A small CTC audio transcriber, trained from scratch: layers 10.
Rows from expert 3 of block 3, named by matrix and row number. Rows with one number belong to one neuron. Each number is 128 + 32 x the weight over its row's rms, rounded and kept within 0 to 255. All counts start at 0. Numbers have three digits each. After the name is the row's rms in percent of the matrix's.
# up: expert up (model.blocks.3.mlp.up, 4x384x384), inputs 0-127
# down: expert down (model.blocks.3.mlp.down, 4x384x384, transposed), outputs 0-127
up.276 113:091139187133135126161122181132090130122156144114101117091161086118117124101175163098132113105124144139136129147147170147152112151137050123057176068120163109174121058142183153157130108108128117171120171112154203058095132110104150123092124119149093153075107081060179168135055144144131136089120157123141165127124156077094172167061082140174151155134094146147184117075186136097139141211133
down.276 109:134169152112177094145141095095151139090066113158133167175156075144127173161148087135145110170135130138138119160090179168105106051144116141129143104101130078146095124078148099164207149212070120105132175108130113107135107115152079151158109165146120103151151089169086119103094147166225089101131129122051050149039113150110105118129149227093129147125106136093115160148135173113097087072098
up.277 116:167103080121045183117073166149110118166093140114146155122130114144151130113108068132177149106139108112138110122102106144150117159124143107131162080138102130104100123134139089106109145142077081169173164142125162129094144155147153137127122096072135121112192099143153108182128100095140085203113147165157182121089194111154122113150120089140159121122106069149150109184153130143174162125106
down.277 101:176136167143147091158143125114119125101156105065072155115130105114121158165168175124127191092154137169116127129137141110138133099093138128134131119163154154155058133171150110169173085107102099106130159097243155133082169125148185125117195146149117072136182118137132136141143184128109097142146140114171073095111199123076081100165111162130115113146098088232068137088136179143096151169119
up.278 092:121147160134167099128116125124166155071139096154123116107124133119160123146107076146117125087106143084113092146112189075144168162107115108162131193082104224126086161137133106083189125139163078177135150135088125117172122151100141148157221129127107127079087118137163139080091168137115155154162083151102170145085145119107123152169132110090139130113164098139089074067149156136108159158065
down.278 088:062082159149100149154194135111092106160157100158140206124108173144120078073156247232163176155079125086123127119089163132101156122104148055108090142147128129175150098147108150159119133140172140093150087109124166069095101159095062161162100099160070077185095134152107083132113122174075121120145078087126126127158096092197101117165157098170121148110153143092143155109096130130131097137109
up.279 100:170184160101110021089158142096110132106111171169115093174150154098104163134122141126164128142120141070097169189127156148098077069155125110155157128064157112121194130137154152112136172084096127085165155098104122114123135130132161140137166166174145171146086155150131114130146131075067115174145111116055120144110173123128120158106136166165125064156132134134121162146116141081141138078182
down.279 103:167147081133115125147127075189115093101169197079121134152114108159135068139146077051205105133116098143161163097130107092166099097146134202141147126127073120114130119131109149185082106134160190144078123090097102068078162085114158100145079090129174122170131124210146169099155156153130143165112159178104069125123105051140151127170157131098120114156190128105179082111148152178102151194096
up.280 100:144103150148110072127140142080153081092135103148131101150124184127136133183143116132158142086141078137112078205120171165128019143111166150108115148115148131123133157129112141156107161109150118166129086144056102142162126094110071091105187173089140113127135093092135120135087112110122135124138113134177142128125167098116138099177087102163137105083139137134156153149134134154128125156119
down.280 107:145122144174139156154101121118115141122140162115150138119141151126097087077075234137144124184097127102145107083117106119095178255108122113145141150057106125072151149145181130105177132120073097152174167091062149151176112135175159159099162125151146169113097141156193162048167184062123151168133117107143148113080109155112142146141112164182175146136153186106118125104131126087113098124109
up.281 094:131163126174197084118126115112160124092183137131158159194146105084174217113147138137128140198108166090109164144128124165172114040219101131145144187123157156073161187137136092095148055107163147088139140131132177148132079078115134117089130104226135123104184104143104138083077105140136162136072150140119123143151129111086146134134166171088126141112158094109175090161097093134158075168122
down.281 095:128102111161111131142150157142160111144112111140183147060130094138171041141084133158125163090154078173097137126119126077106119162125169101093147153180117093112078130103112060120147161118136086116199136128105118157101149170091158081095110151099122098099096129196080100048098101130124130106079121117101188195123162111145164145139066120123099102211148094120092111122152103154164127162142
up.282 100:100122082107159115123145100137157176110176123147098165197151122121132121084165157166127164110144105159126118091114138153118116096136116178138113154136083101150141132081139141110060160051224147109129090122156037151124154112124086114067136124167128165104110123068162155120192092157098123099154149141109126186154138139157255183182097173099170114134131084075119105040092108126152090139135
down.282 088:127121164217181177110088128133154138103139132155114113079110145143144141101153071118182146130097139091128091084106140106146112138123124085082093077137085117128137091119108101112176087160182176114085155149092162158163162127151130128131139125120108125147150143108086123161092126204178079080135115174072124133108138120162095124122123116130155087144118164108072052114147102126114101098136
up.283 085:118120088112087193087150111127080104133105113149174147142116143169084089120111130145106092103120186131081163065128099138116121145156162154052145193114149129127155106094124153093139118138124136135139050067115112175146135106095126117128144137150139157116147158210166123156103127142115092089084103103137059076128192160088130162119166123108122181138123138111113127100148125108076150120128
down.283 098:109216146118107118132169161124168104122081096167131147067151109111061115149188157129113140125165168158120086096067131138154163122153090116121093114136191146107128127151103182139178083141147109123145159118106182112106129146106143120082116099148136121193109156131096177063153161126155085130135129076197184088147102131099094191083170081127143114066017155169089164122106180142114123154129
up.284 095:135055135175080120139085096123145199094117124178114152085156137137147084124194142143122054163136158103093115071156131113121175119087138175126143141198180123143142182119111101153137127074137085132139150178103130057173143152090115145106172142121179125142134078100149155128176112120079211138148152080104157167109121183105113115153151117071152109127121153072158086113107137143117132096096
down.284 086:135148229143139083119145110154131108164146096147178156083105118109111111142193070127165137128104141154149191065175137172129110143106135153115191129123162139069141101150135123094139136128099130171140129136154068103147192154157121146088147138125135117097133078189133098121114186089101132088137084062103101139059119140119092093142085164116152165146156145101138121099071118087162126174123
up.285 097:127063055138098148115095135075170182101107140132135162171134104164221088128150123129148110087155122126140086110108133121141159184169139157142142154103127141122089126171127138126156105131155118098098144161228081200118196112150221099122104141129136224115108076125084078103146133099184140099129107142134165084112122094166088116158149157142068143118139153099112152164110190094103184103138
down.285 095:136122180103119109164133191176119122114105099150080105112161099117119167078118093138139115076133125133150131118109158121095091148062134151141142140136174141103116133113120110109108154164113113184116079119145104131177179108127133144058169156127113073129095119155145176104093139133136098103129181099066119132106112137090137153103143106123164255151109146151119105150124132100105163081086
up.286 096:126154141102152125140151055128140109159165147166141161144183116112083146138153131160130087196118054131119081117111169135171202119138154049152090195145163199156173124149145097156163086129195124135145154089136169132132127141068142118196149191071140122111161146106118139174162206109137121122148110101115183109142151200097168101119077109085141132096131199139095101110128131114099080147143
down.286 103:129131110119136114150189181189117147129165100112125123109145162128104138100129066102086192050160096139123114136085052176143115136122092121126104156078136148152107088081128167106122137175127123146104155140103137103207186130085102142102098168123131135165116063085064162101135124146170131152163120133108174164136149150097103109143122172144084105139114107146113171139128167111107140129189
up.287 095:152162118088143126135096174141164094122126128148136125102098132160139140097098159134086101173140148116210156173109067118113119196186096094133086168131139170142135119169091157092131167159089134147091138073155077114166122135096122151129132066112148137163108107225137119083130128127136161167156105132125077120110116143108111102111107090163091189179162161115132146114172143125132092141134
down.287 103:101124129097063134112131133120171123089137118079111092144128090146159157160094137163104105132163102161161104118128100102144102144131130135145129094136053121179140196141069106108178112146176127117151115122154108225126131049098125144128135130134131123118136145097118177084111094124121157144104138178165114134158165187098121131110145130155102145139151079122154084150134111136126114107132
up.288 115:086089156143141145113124100139147174098141156113125092105141143110170092128133119139141109139097159128137093151060140179171114115088115091142087126159157104133077125123142088153121149125143153103104105108137166140123088198158136106112138155122165122143140120048111137142068096131146117125125138091105115095148088137161070086132131092138094146147116121122106135095133115130141128113049
down.288 102:096163145135148061084086144125134076133135137125089125177094087116100119136095140146187133111088189101068129169172130137057103148105141123158150128093112178198116129116092143100115110183177062171128073132150131062204109076138112136159132141087139194155122095160145161107149184135125131112095173216177140138125076121118159159086167140125123081115101081123173118069122162102065112088166
up.289 095:114166114206123112089169147087124123111122110090119114105150122125093095184097191160132074102121098155081126130065074089125105165123124110158106130174147151101185152157081102219095123086108140173124146089093155114124105058105122142084127140141155062138160112165116162135137160118160068122108095115051083126117101131091103128145114187085082118146142138080155138172142072104107179111101
down.289 104:150076123174141121106145142119131149168126064116120111156151187074171165175181134126136097105159131145114189113116110187094077129106190138127148161113116084087085121150148138076111163178128087176124151091130082164139162155167146115089143136137162090143092139096116150091097152127091161129117114080035116187176112143174131148119129080102108125141151147098095150129094076053087102150158
up.290 116:093118111088187129159144127136164134103181176120096101146179116068091102153169120092072144147132086117154124166137131040171157118143111102129164113133137133129155175117126078150107065166125099126073122171149074058112073112085158111138158181110152121139118202163112194122123145082151166064190150117144158161167129170149162139119125173159089124141120146105123124093079106124164140119094
down.290 101:102123172123073161117183091156072141197108109182161096143129168171080173105132142141121129103137179188142131128166170125087191135089098110147157156163115116168083213139125170144129122175133156096127169136122118131132160139160164137091083091159120136165086160114114185137117164148137129121143144095093085079144151142136125122181145147126090127131077119157131109103148138170180157136117
up.291 097:197125051102124146105126126142115093126145156129135128115132181144093126137141068130134120082149151101113135112071104151038171183089125149127112139107171101127162178132130117101113072116113141113110157045151172166160170071206094196161092115107171170131112120126175095130132162105175098164165107130077129152134146147176130119147169116156135147070155133152113133144098128102084153132132
down.291 098:135095105113126153102160145131118157141140100121107063137121113116136088109075141114089138122146105091121086108165162152130104118150184114113087147124097164103096115134118146123174152149097160084089163119168138131077139147109114172137154075148167101113204103102115119163124103132086117156135077095112158093115117089152070086126135109122149121124159121129191083148140084129118106171143
up.292 087:138150157146121098127119192183069097184128103046151156108182053104129127088135164128080093097137125126145105070156120161185130121123157129043166165107163074111141187148156108139152099155170149111139129131115109095124146148120161115156099182139119155145155073173159067125087124030137162154151113152107095125151117146114084121136131132148150153085080090090169105146104137150051090167086
down.292 100:075118169124172102106163111098088105125101128132146163112103149181177072206081199139123094092134156141183134129119165117143104147135108154122175188111164092099112156116136131166156150183089098151164096130138200134059182130144082078188108177137143079160159135123093152145139174162152143096128167108158147174104198159145142082130132201135144156109135111101127168135153097151141098111085
up.293 099:152137088126219070154162113087142151125140146139188048192154149120114134149203112194122112119086122147097143125125166119074130129150134178175128122115147130084127174154136146148137128149132103156107104136072189078133141109182113074143047116210110077128086130141143198140121168114095150198123142152152111119146135126220142077091160079122151107115147127084123158169143191100148163144143
down.293 103:046160100171119156151171107099064161189128141176105114095126152113114143203180086080091128109138154142116134129177141116101107145140094099138163129126120131139154095189110116148148116145145120139223174132134192156105069109152103145118150139107102094105158168103132126170120116122123124210168128103171138136114160162122148153129091079138142124130112163099164102109085167146041197139185
up.294 095:112128157156121127161042165161149146167165140125148115171130156150100143122067141095183197191154112150167129064124103062109113130138148116144142125099140077145105098124160104121118095159184118173128112120134143062164116062107175112138087124138165118136125120084160074126073192076105166114077083011122092102075139155123160120159114090127126104090105128082155114165146135118134080098161
down.294 098:110166112114114108115173115124152089168173094140111116163170157129107163158192134123156127053128137110121096121149176151135105073080148152129139198140091134098096081084142187177118151082123086098066136087120158126131111144101119108102138154170087159108157105146134132111177121166114130085127151104151108193116096152138108161113106145165159112120140165070142180163159045194112121148108
up.295 100:110138103150118148140050140099082094156128155152102086121180176136190132073102110110111118137092157117111117149123146139198107146170185125170122160071135142177126128112113173092183151108088169156118101125089143076133124135098180134132086140141116093182206108087119098060115160122150128076132098166135109103124087143123112092119135146115028159117143122095107116133110093105184117124141
down.295 096:150136105145112112117176148140100162156144136148141102156161103119170126089136121136121175131092114162163156123111179141106140144092181090155154144149089094157116118151131095084121143079122096117139163128074151146141148148078133114106148125103033128081085131095067141110147156121144082114157145147178109196124076188130106122113179146036115087149127102127112080118148102180117110117098
up.296 103:073123089162180118185109129128144075188112162113126121126130096115114116091142177097150119073157171142104122118054157075147141163122125109128203093168183150125126154077177155107147142107052104156181163122128138058149141137133126195101129094153116194087141088089125067132190137162096099108097128145162114153113090119121136106162064143094099173123163236082139157147088193115179122117100
down.296 101:131056175076090108119127096126170143147109103073092097066072100123125109175186120145204102142103123113062143135109116145149163127112128169099140145092113092113110140154147138223109147162092108147102143129163114113091077117133116136090114080116106158142152119177177124177152101132162156141152154094118174085190084161184119127106162121153146120174134076155099079116196082133168110193181
up.297 102:135192141155150128164176131139163173111170101109107114119154106066080065097114100110110151147071093142164161120144137136140123157156181122086131105173069189145099160140130096152147129180148124163126137164198139138128112116134162133145174162149121150126125126126164199215140161099141100149143101095160145130154193109180141077109165126148119127073123076097121131129154134182180108121102
down.297 100:105107157119176160143077199105135151074118098157139060160108131124152140141128206127149139122156173066054062107101183108105109103067143104142078101173181117099121144118106166141126093068123114136166181180147110138139113177138085185073149091168108116108106120165085138116145048124145112081108155088109164083104109136133080097189114078098116088158135116125161141150095138188169135102103
up.298 097:166120053100133100079086071141118061162094208081174159125161100128079083173121084130129138137146118095122126183106148080177120175157165106140151124141153185121129118117105091163131066121129123111067133181159150062088094117162188108142115140105132143150149120167171156142165129117171123088135107143097099089109116092167081220118113158125100148132158144126073122074070107081132106162136
down.298 100:128135175149135166128138119099122099142181081129125105178118144140109116149112108122145160126132097044136147147106146116216094110145069209161152156146142049156161080153103087095071204118131114102152150133121164171149203125145103122155169054094202107123106081078091144126098106133161128178139111099127140151185115166170106107099145169114164151115088172104142146128130115088099111173143
up.299 115:119071140132195116145165133156095168133120120128071095081097100109039157133103122118129130130067111109133112168146175133162176097100121121141169139080113144160132093121194103150111100163145138113038090147147100062141105134097146122112113094127068129158100120118165124134111196151148171115110188091128159143085112076135112147115150146052122194131092125150165123061151135135092099164155
down.299 107:126118156118181096134149174142150123136177170132156067153116123165185160097162099211126142194134085082128138119155075155107096110070196178120161106117164147084105171131155130084166078134081169119113164188192089136119130091042103113108089120130112118132120114064158149118082126164098126105171060163080155101130129073115144161093131095111109114152117119108179055120127130152138097083129
up.300 102:080104131176119157163097100111166129094121136124094156137114139055146118097119103099101063110081143135117104121137138172167099089180109102122125117149168117152106170157148155096162126140126102125165136153129161083140132157070167087135125191116149133143238147098071116155069147087156068115111100159111049143115149120123147122149108150121118110136149146179123101122158162079073116106140
down.300 105:091124054145099108096165109172084162176190120134089108110149109082198135125093173142117127142130108168106142171137148073124107172107139168120127143112151124135128116105108125162081080157146100139146160093099146102141110110115115156143102124134105081198141097087116175109078106120082195110089148138140140158110133119121105117172139140205094105121139153146078185137075097128132080156135
up.301 115:118134141118138116061136139128172185112173140111113092087144065098127100158120133097157100115126154181089146089150143160154151120107048088153113097165128096131117141108121084165155175085143143170149156102180147104125137077091184144159104090139161139111099161154096088125181153124199141128145188091123113117077167076112171123133084115134101162073144154147093131168075070146156134119082
down.301 115:188137115114164112132141120107123148109157131066142137157124073094107119152089117119117104114149095102124080113114144161148098166123119116120170101071048162162161080103153186089153091195134063127132163058117101129082140102152112132137104089106133128112113119105052108163145130138121153107163241085125133144117095142143128121133167134117141097145067188103094122101112103131178170136162
up.302 112:106119094147112140144147146147081083059156116150110160198122178187113159065197130124112078118137060126086116126105135134138126176099129109071097125085126151162176182108121138163123121153121079154107171128107112096149090076161182179136103103160133119114099097138132163068141119185135100146132122173103110105143108084185151122151137079101146152090113109097068103154140160111137180103200
down.302 103:089112108160191168124111127089123112155120113143133143163124156126102069125106150113113125153113162135066101089109190106134141116117164134167176090129121146102121110183060145179128069126134135149150179124145147116144091105125154137081087133094208082085099123122115149105151123162167095179092185067137095156097191140104089124170123124114159141142107140132176149129133162068145123133139
up.303 112:123100184083080189105139183122128139060123161140144143201113175100140111136114161123109106152153176114102053057154158174144127124123120068148112084107166147166206113128116128155116117127073149132195140104128069149142129140168154140166102111111127121119152180111111127124116083134158076151079116173126163153139116116120099106156134103172122182118119117110123100155176082160178165141114
down.303 107:195111126144065178125114109088152149109134126091165094099111149157075081144160155095116154104152089117136099052134173173167127106181118115099153147145185097142162116123038097184155116040146073120166129102168109157168123126165118136092101150127146128164179115126131150107105169146160104175090170157139126081092163109121072130156098116138097152119139134079132113119156127121145149148098
up.304 094:184110066151161129123200147087138137125121079126130116151131117113134163119138076137120096106101149141137099105156127161047149157042129172094117142117173169157230117117138160147118148129120128089142067107111084131140105183136153097193110108079140150126104111138118126160052134119140130122083114156138127119123138090097077081122135163111119214159144114105089172146176148112105146101118
down.304 096:146147091191073125104142155094185156183124127186141133064146116144135130171164089093138149121181138158084123089185116170137130130180174084145133102125146106157063146118071104114045063098120077119109075107113122175106150127188124131131147122169177176127146069137190122175128080109079126059165122124166173150150154144127100141164100114131187123073097141140168129121133115170189097137090
up.305 089:098125142173130138111093124121101092142092130087102173119105143172169098158127139141104152147135162173155183141082147105148109103120131086133159115107147101167175105095103114216161094116174121198129140157141098106153127076167117177140104139154109150133115118131080129145167133158139164185137174116087184173099080140121126137163112135081108085126135152138166142111150136128189120166133
down.305 097:128064107123129193171122137212161071111099139111145171100040140109136102104130106075092142124119100115148120131152121116168156194122104165135111096106082147146108112116138079123097173092137124121167072151151125164092111083049130165100084125137103158124145155068132215126130157104155102222090113115095081068084163167115121105126140148080103148135104060105138112115075119112135070133155
up.306 101:133156159138179140160113127150096126101141070158128222186155196102132148066129133162128075081172217100137109141093095168123111165173140170177130185140110078098114170124101126097188129129132147129158125136134122129221135062140086132150148124120112163087176099148117127078115147132154176110147139138177111200047190137155145150114113158161117128155138105139185085113130119143085124120090
down.306 097:139173087171174152128085158121107105138169106143170131164126151110097169146142097128095136215118126121150124119133113069095145061136064123078110167135092130151130121141171088139179156121182152123130109118211089123111081108156128142121077107140133114137155106138141117115122122091106061148214119164135124183136074127158116153132079050125180097090095118095067158186098135131103084140111
up.307 089:168095204164175077118145136154125070093130112123110159158167106159101077132123128108124110103134157116117170130176081183145086107148106138100117145147159103127166148091085140145127164146145122151145153110162103084164131078129170169092124149175114119183123168113147156147164169101120100143162101161102133111088170125127111120183073180217141197133111076144146126155158143103132103121219
down.307 090:106090050114150116065096153112196156135127112167104157116180114042064194104075165146173137119113151141114155120158089133145150128178115184118150114093136090090105073172149165176144119155143119129060143161138131141191147134141133061118164110152172146074125133126157157086099092055118131115154106108139075117109122150124141112136180139146061165154135129168119182079163074157153129212092
up.308 104:108171116151150150110156162097153063186053166126146171144167157083080139111148122144161097182150100119120123152085093138134111166163110116180142111090136152141135176094084143137125056157103117179066050141094134183083169150143101132121118158153099104112089068127142159107087139114106134153172138147171102159104051080116112162132158163157166167083096128111127131116162138119122115160087
down.308 100:134153095122140198115106216106097176127111167156097127184146144130136151154145150136069080127145077207129152155137052132132119113099118064098139110148143132190126174134137159121132091092116136150141147190110187143177115181122131168134119164117088101124167159126139092105177147209120196109165131125098153150132110143107144097138145092142137098100098093139121156105140168144109071145164
up.309 100:150161125105125136082150177167139114123129122120135118119189096128125088143075138138115185168111104070119130116181127093079074122145103135143094130104167184242111172110103114128096088144086127132088159059113130103192131162159148148115079076106098088092114127195140114093147112123077109169148193165122167080117158097134089068158166100126142144135122112105129142135225091153103128109104
down.309 102:145139094063136133062147159101147155172159157135131108118067140113094148081130122138085137113150128124143100149114098183111116140147143124172120164125090138131126118124074172079105111155151197152159081099124092159145064101086122132202048108134164102075112126100079186161093150139196130099140185119128119091044109113096191174120117123124142102125126182106155102082117125136135134151133
up.310 112:163140097105153158144142094151114148170092150103114129132171142085099152113132147114100130158220070098164132147173173134099171160103107107103123118138097112169146119117140134101158136109173176149173194169095126208129120080115095090156066122132171124116131151108078174212144086143147089154142128118175125124089132148117170126105166161085133156139128122097129156075185145146146127136132
down.310 104:129168150121162088149167159183098150155138160151141130166170088132142087098130160121056063135146123140157131115123120115128133146131170119120135115116118099087087147122149124139097125145172165041181150158104121064144159049131155231134097148157095127128097183137116139140101162111160076138086156149083166075173102172155129138133113139150144150060152129080197103143154116118154179194162
up.311 099:080149151080131074116147148054154104186114171089110134138108197109132151107087145048122118115143182186105102149156127106092106107140098151140121207150139134173081131141083152110159145144144131053157148197210129111128109133113110105102151126119162158076098147109174130084103130108082130166133124119132165123132131090106135181154153150162115080146101171091086099157114172112131131117091
down.311 106:105155094135068128154139131080101181181193089153122141142166133157081095158137100120141159110206171137150179143140123121205157133095188107111148112153117104103142162108060168120069073150144115153123119131099133137145128100233109149116109107101147088146140110101098104115145056130125127102108108149166125103143075134139148095143070071073187132062152128136153152155141103133153133095137
up.312 094:153118091163147070154167068164127128127109152098107149067152114055092195090122151144097110128120128094057058113107101133125169113066131131131095097099139128119170119142115150153129105102118146144151093163118095104055143094107112160127156187081122136191185158101110138096165144158098134145159161151134036073081056159102084175156071126180154140121148155120082090082124109192191179084093
down.312 092:130104173150087100111116211143133157130102149120124133152148118139134117131145112138152163107177182114116129088147092127112155123108057145168175103078093182084123142105070196195120143161100156109107132146155103135155154072153139050147159118090097149140123119108085127051064133085118104087139151099116165107174164093179118133117185101150139139153106131093125110147206069141085100140151
up.313 105:102127159109185145162129223148132077148166112114174155185082053039075151121129145107082113169122143135096158141124193144129155117198065173129182132106107095109118165171175091152146105133180142156134119147127155143198137128165079179128043073109112125103115113163163086122121152104152124114088140126093083125122124140183212147118081173088096130187149127155148112142100169163132161151155
down.313 101:142095191123085083125117188120164083117092172121133170120138147114126177140185123172198065160117137192115119141164148115125112078170131146156106142155158155128106120058116157142093136110088093084224106143177114119106095129173110134086127089099112122112142136068088151192153136141124152190082099127188142145127140170146144088142104094147119101177132104098127102095112146123173144109144
up.314 096:105104221094155105117154104141146127161157188127073107102158101106133110159145066159151097150154166111137128160113130130091141150134153110110120079173156111125131163172094151088076105149134188110114140112108150111134062168079090113109135099145122153142172084143138179118141170100179140132139162078145099160113093143083067133127134117133089159136139113105149131131125139131110091128064
down.314 102:103156114160162117071175134130141121111068098120186062136070094137086124163130080099154074124156172103090101171110056161165097121094183153127132075115170118152120118100085137089118063164094111091163109176091166162133067144075174102121108199148132172139119145094172160118134152165117098156113111184152084100156115090162133133160097120115158154116152136079138121146143178205089173136149
up.315 092:137086195128142138134076127117121137161105163113135112166139122146133111109089185112141174150086067099088117158139117102105131062116127138132120179128144169116123116172085178090128105107152157130096146118108159091145099107149140153135117157130114106170117175149198080081134172196085117107181110084109165184085136056108120148077150112115140120102112153156159124141157099179140169132123
down.315 097:051128152136127105149136095071119128179131186144143121101211062180121162064082152207148139095116067048170090117153170130022156105075125157168112137139135162142089131134139099138153079115153121102166173104139173114152064123094136137117127135112094155165099105129094057086167165063145131083045113131141113166161143183110158141177159155196153132125104119122181110170156104109129083115117
up.316 096:138118102100139136172072152118165145109087113123142127107128096085140126097146173167117102130130074108111137109085119079125072105189101172144127166154101140167135149090114153136187140112165075157098091090160137107103164144173096202167211131139158177129172060144103105112135136108124177090159121128107134179079094128158144163132120151180148176157070130064106197183221119129086110062068
down.316 103:069159126045098140134165057105153100109133117102111147129138119159108144092103146097139112151134129130127155152174063119186156100148158145132131178156134099087110127125128138076102098164080174122099114122141127186161159165080172139144140130048191122124067103102157120120172096122194107120077120188160111167131095125159142162172175124131184102171160090114206156113117138122162111118124
up.317 096:143119078152158135163169170137128159136132143093107142180122146137119128208098150184181101202128121116182096078145146129114129160138097112089103167123110093116110092131093112064127144088107133205141155082062141139139139116099080160116094132123117152097109145074114061083133096098130140108129168080125174115131170173141148134132141134121088138106141112168135139111123143096134097211048
down.317 093:114145131109103140111076142136103135117104070087118120110139076181133127088149095133134174133127146105121138095108148176128139139063099101104118141160081123132190077164114099144136163150184130087081132110134108127139141105208140137131088146081132145176139049084106161122153125132088107103087066081127097109080121115137094124137091100162109155131165109176085122087086064198149117078118
up.318 100:092131183104144108124192125135102164185098149105147131114154094057114139109132157122108149182159168131086142111108112108114140140125151110150133181098105103157145141165121158186117163116089084103120151119213113065136130040120090144138179158119127108155132117129115124072193085163122135106151049131146135150091109133127079108129141150108120166162150139114115156100119086157115157144123
down.318 106:092122175143131142173053096160139123139166093092200128138142074164122133114199158128064081163120133144065157074128109100141161117101135168063136132134142180123066153201090136093146097113143175093146106134103143120123122194117073134081144136107057121118120064136148178183169124172160153184107132163124124126127123136135116181146152145075182093191141116149177098118051154136122132125116
up.319 100:184160126132139108134131091104081111095085121169125111136111179062111106147129098062111150111108110106148105112110156171170162149103151141111107118118109106167148163190168023127072117080099133080122093132148108062103100172125118139106166196111150064111132111133114140172099081120177127070169154118148089127129042160191087123123116152102096188148137124094197139099169083078128126094145
down.319 100:058143112139144120140107154151147172139140101080103145123044126090112112121108176114076142135167099117132113103123106115090191075101139141102081126147151154211149104108162162123148173114184196158137178134109098189119113064104146095147116143065107159162107115145171078095147058131158132155109098120147121121084137145148087172191084121127205105146138126107114136138116115116136160173062
up.320 088:137167110123088123115156121076155096131180151150164103123079191084148157176153117090140077149093156135105112153112131147109180153171107127087131109155109104179147121122158112153128076129084041150130152139142125122115113105154179179070118124147120112118153144101072112154186133163043127107074199084137152121087079131150155193136129146160164100037126168078110131128096178130110090139067
down.320 096:110100121167090108129131152140099181095110159135173148085121154068123128130089120087173150140088133151115132097132139110104152142135138116141120100089096076107108073108060135104143079168088067105125126150038117126114157107116095172113176127109106148141092189147130121052154175182150132165116150072103127077162168171166161075142170099114148156135105139127201109117144142120046120160156
up.321 094:161207106083125124170139109088171110151192132149163171201159173107139088114126139116112128118121137118132140042125124147139107138135184097149101123116104138193127102134102121117078193097142161116175109066154135137146161121059072143079139139127145127127099159068151128132137140121142173084113147088098148126176175098167176156166202074087128110133077102123114075071183167131118179138096
down.321 096:131067127133127160154098095130171182157105059142088138078060150093156149163138085171130128082084123079111070138080128097162139150132122147124077110148145136083105145142116102170085164132076105124106071140129104168091087139163124122102130110121200110109163068156186089105171172082117117174120101107126139095108126095120130113070148111064142176064113120091087122144074080109121161158133
up.322 102:083173155117130101089146088162160135113099125149157135099172137140138141055136157108119140114105212123161171093142082141144150117195159151212141116147083138097129161137160090107165095153057109092159141113098221183175134187156131184123113153153054111120135128082154091083094178124155170166128101150178129167129160157090088148102132095071153152113150150142113154123135144189138074174148
down.322 095:145124192164149113112131136088140217157165074145121151184125094118093111088139157071049123136141140140105097135157079103144111118107184105102082154170091116115120115061130109127108166128078176098142140081149163070095127121107177153140093118158062074117142136128138128153137134129132147130120098150139147131120109126093098096146145139146132140152068151129151157154127108145092127086123
up.323 100:151104053081144114141100172079130147099128084063133109134132118190101159161211129153161135140089111110073071055128144139096110147134116102141161092153127118122114138144128118139070087118175105122164193072129090068096134173072106167176114106178128115053144150079042091187131097162125138125170167140063139142140118188147185184173076111061142137100134134177098151146138078134217116141107
down.323 102:143137132141113137200147116069101240142137154146102150163117108110119085120173112102134092043115176134157142093207047173194143120065202093130080122157140139132099140126166122108171131136146084116106120110126173143155140129133157173120084140148167120124174112080144067166182113151100123098173120163114148152137130155179117052171134167151129134130134106070175177117156080111076136145190
up.324 104:108118129113124144140106076115123192144131139118091046113082093155179161118137155102095079139141100143128087110134163145132112108147145140127157089122107122131083088106100151146172127118131176134155181171132084051170143116127137116098106070108110180105135180145144085112129086120186147113107121118165137185124115115080130115141165155174094126101123083120120145109075179115091117146169
down.324 101:151180101140169132142044185167158108123106133106089127123175106121106144135100113141136152147181123152077121158125143168145150092129113026184119108141131158071061130116105147150121063124114112095095166103144155178092134172076115163109149132190113128100168102144103149138103163133112175112136145156132175124103131178122157166140126103125106162162097143096151092085134135073155169142165
up.325 096:113087121147088066108103217125136165103114097124151100154134116143149098122159125175082109148110076087128145171140065163164155142120138100136079053155115154131173131199126149088096174156180154165084145121166103120108139096108131109145163152129103108180096147129177107143196050104182125153067192104150145134102186122120133114132091101089120144149126129081150065129124087041164061190170
down.325 095:093161122096100141135114134142103118121126096131104090094114155047122142132130066104142155130056115147122086116156175104158216121136150129194139123121193096120082203149106150142152158191132093153164149158100111117158117111098147182102084125162135153091128085106118085101134134176122117074195104181102067126145119163110160206123134098148133174127161078103169129152135151100165064133153
up.326 108:063103114130135126103073113132116145147153158116124083143131122137112099133143138116095147111127144120072143107144099076159108108222111121112154109108156157149168158132155104182148151134128110118190137131106152137135155150116192181157088092210190076091164107083132156056063143094136197116141145156153118143111051077141108090180156154095149148128108096088129099167126131082194129111136
down.326 103:145177181120131169142135137130172163172100119134133048146103135082110197156080129090138094116127158185115088093162125160125124174136128117104162146135101118134108137139111187113166104152128134110155109133107139167149071141111113082129151135058147161153130107128094092179140093126172198154094074131115145144153192140102104127102159125136087116115121106148153107152136139115134111157192
up.327 105:130142126172140183143101118073103144169106132121176107165094124103113084157133225163176149108130164091119164120147123158152087110124068137097116136122107116107137089108134123160122111141111158100118139145187147134088147076138110178125144169106106118088165124126158096081112160156124163130131139144183128122071181089070146141098127145165074105115098077182098193186105084087212079132089
down.327 098:170175158124103141168157102120120112112148117195108121162107185120127127139137144099091131163097164122157117144073160141094123189090074147183101134159137083147125135118168112165152174148083109178134173045121137103123125114147159112170111109160105122140199170104072126080123161079174092112116131135091112179146101181196107093113081154121177118115140168132164160131131145108109158156043
up.328 095:113079090099161109127134229117126121176148103188093175150131119135151111135124105149141127129174116117167095133129154171092148081151095153169164125171145100152073199096119133131146161168093100123115154049130088084101102134123135138156178157118135065185120178090086157138145182084131172131147120166084094113132082175146089151130156126125098072109102108130157127206142126133110130111093
down.328 104:116107078113104127112151109090098130119161111066186155120095143193156094111091084142173148161102113135119176133130133085145213149130165120138121114099107127182096160175133107103095081138179088137137077113125145159138100103095091152129167168118120131097159195056105094110107113109085196137151136081152092157098115198124120174068146037135120158165109138160108082093142127117139144136088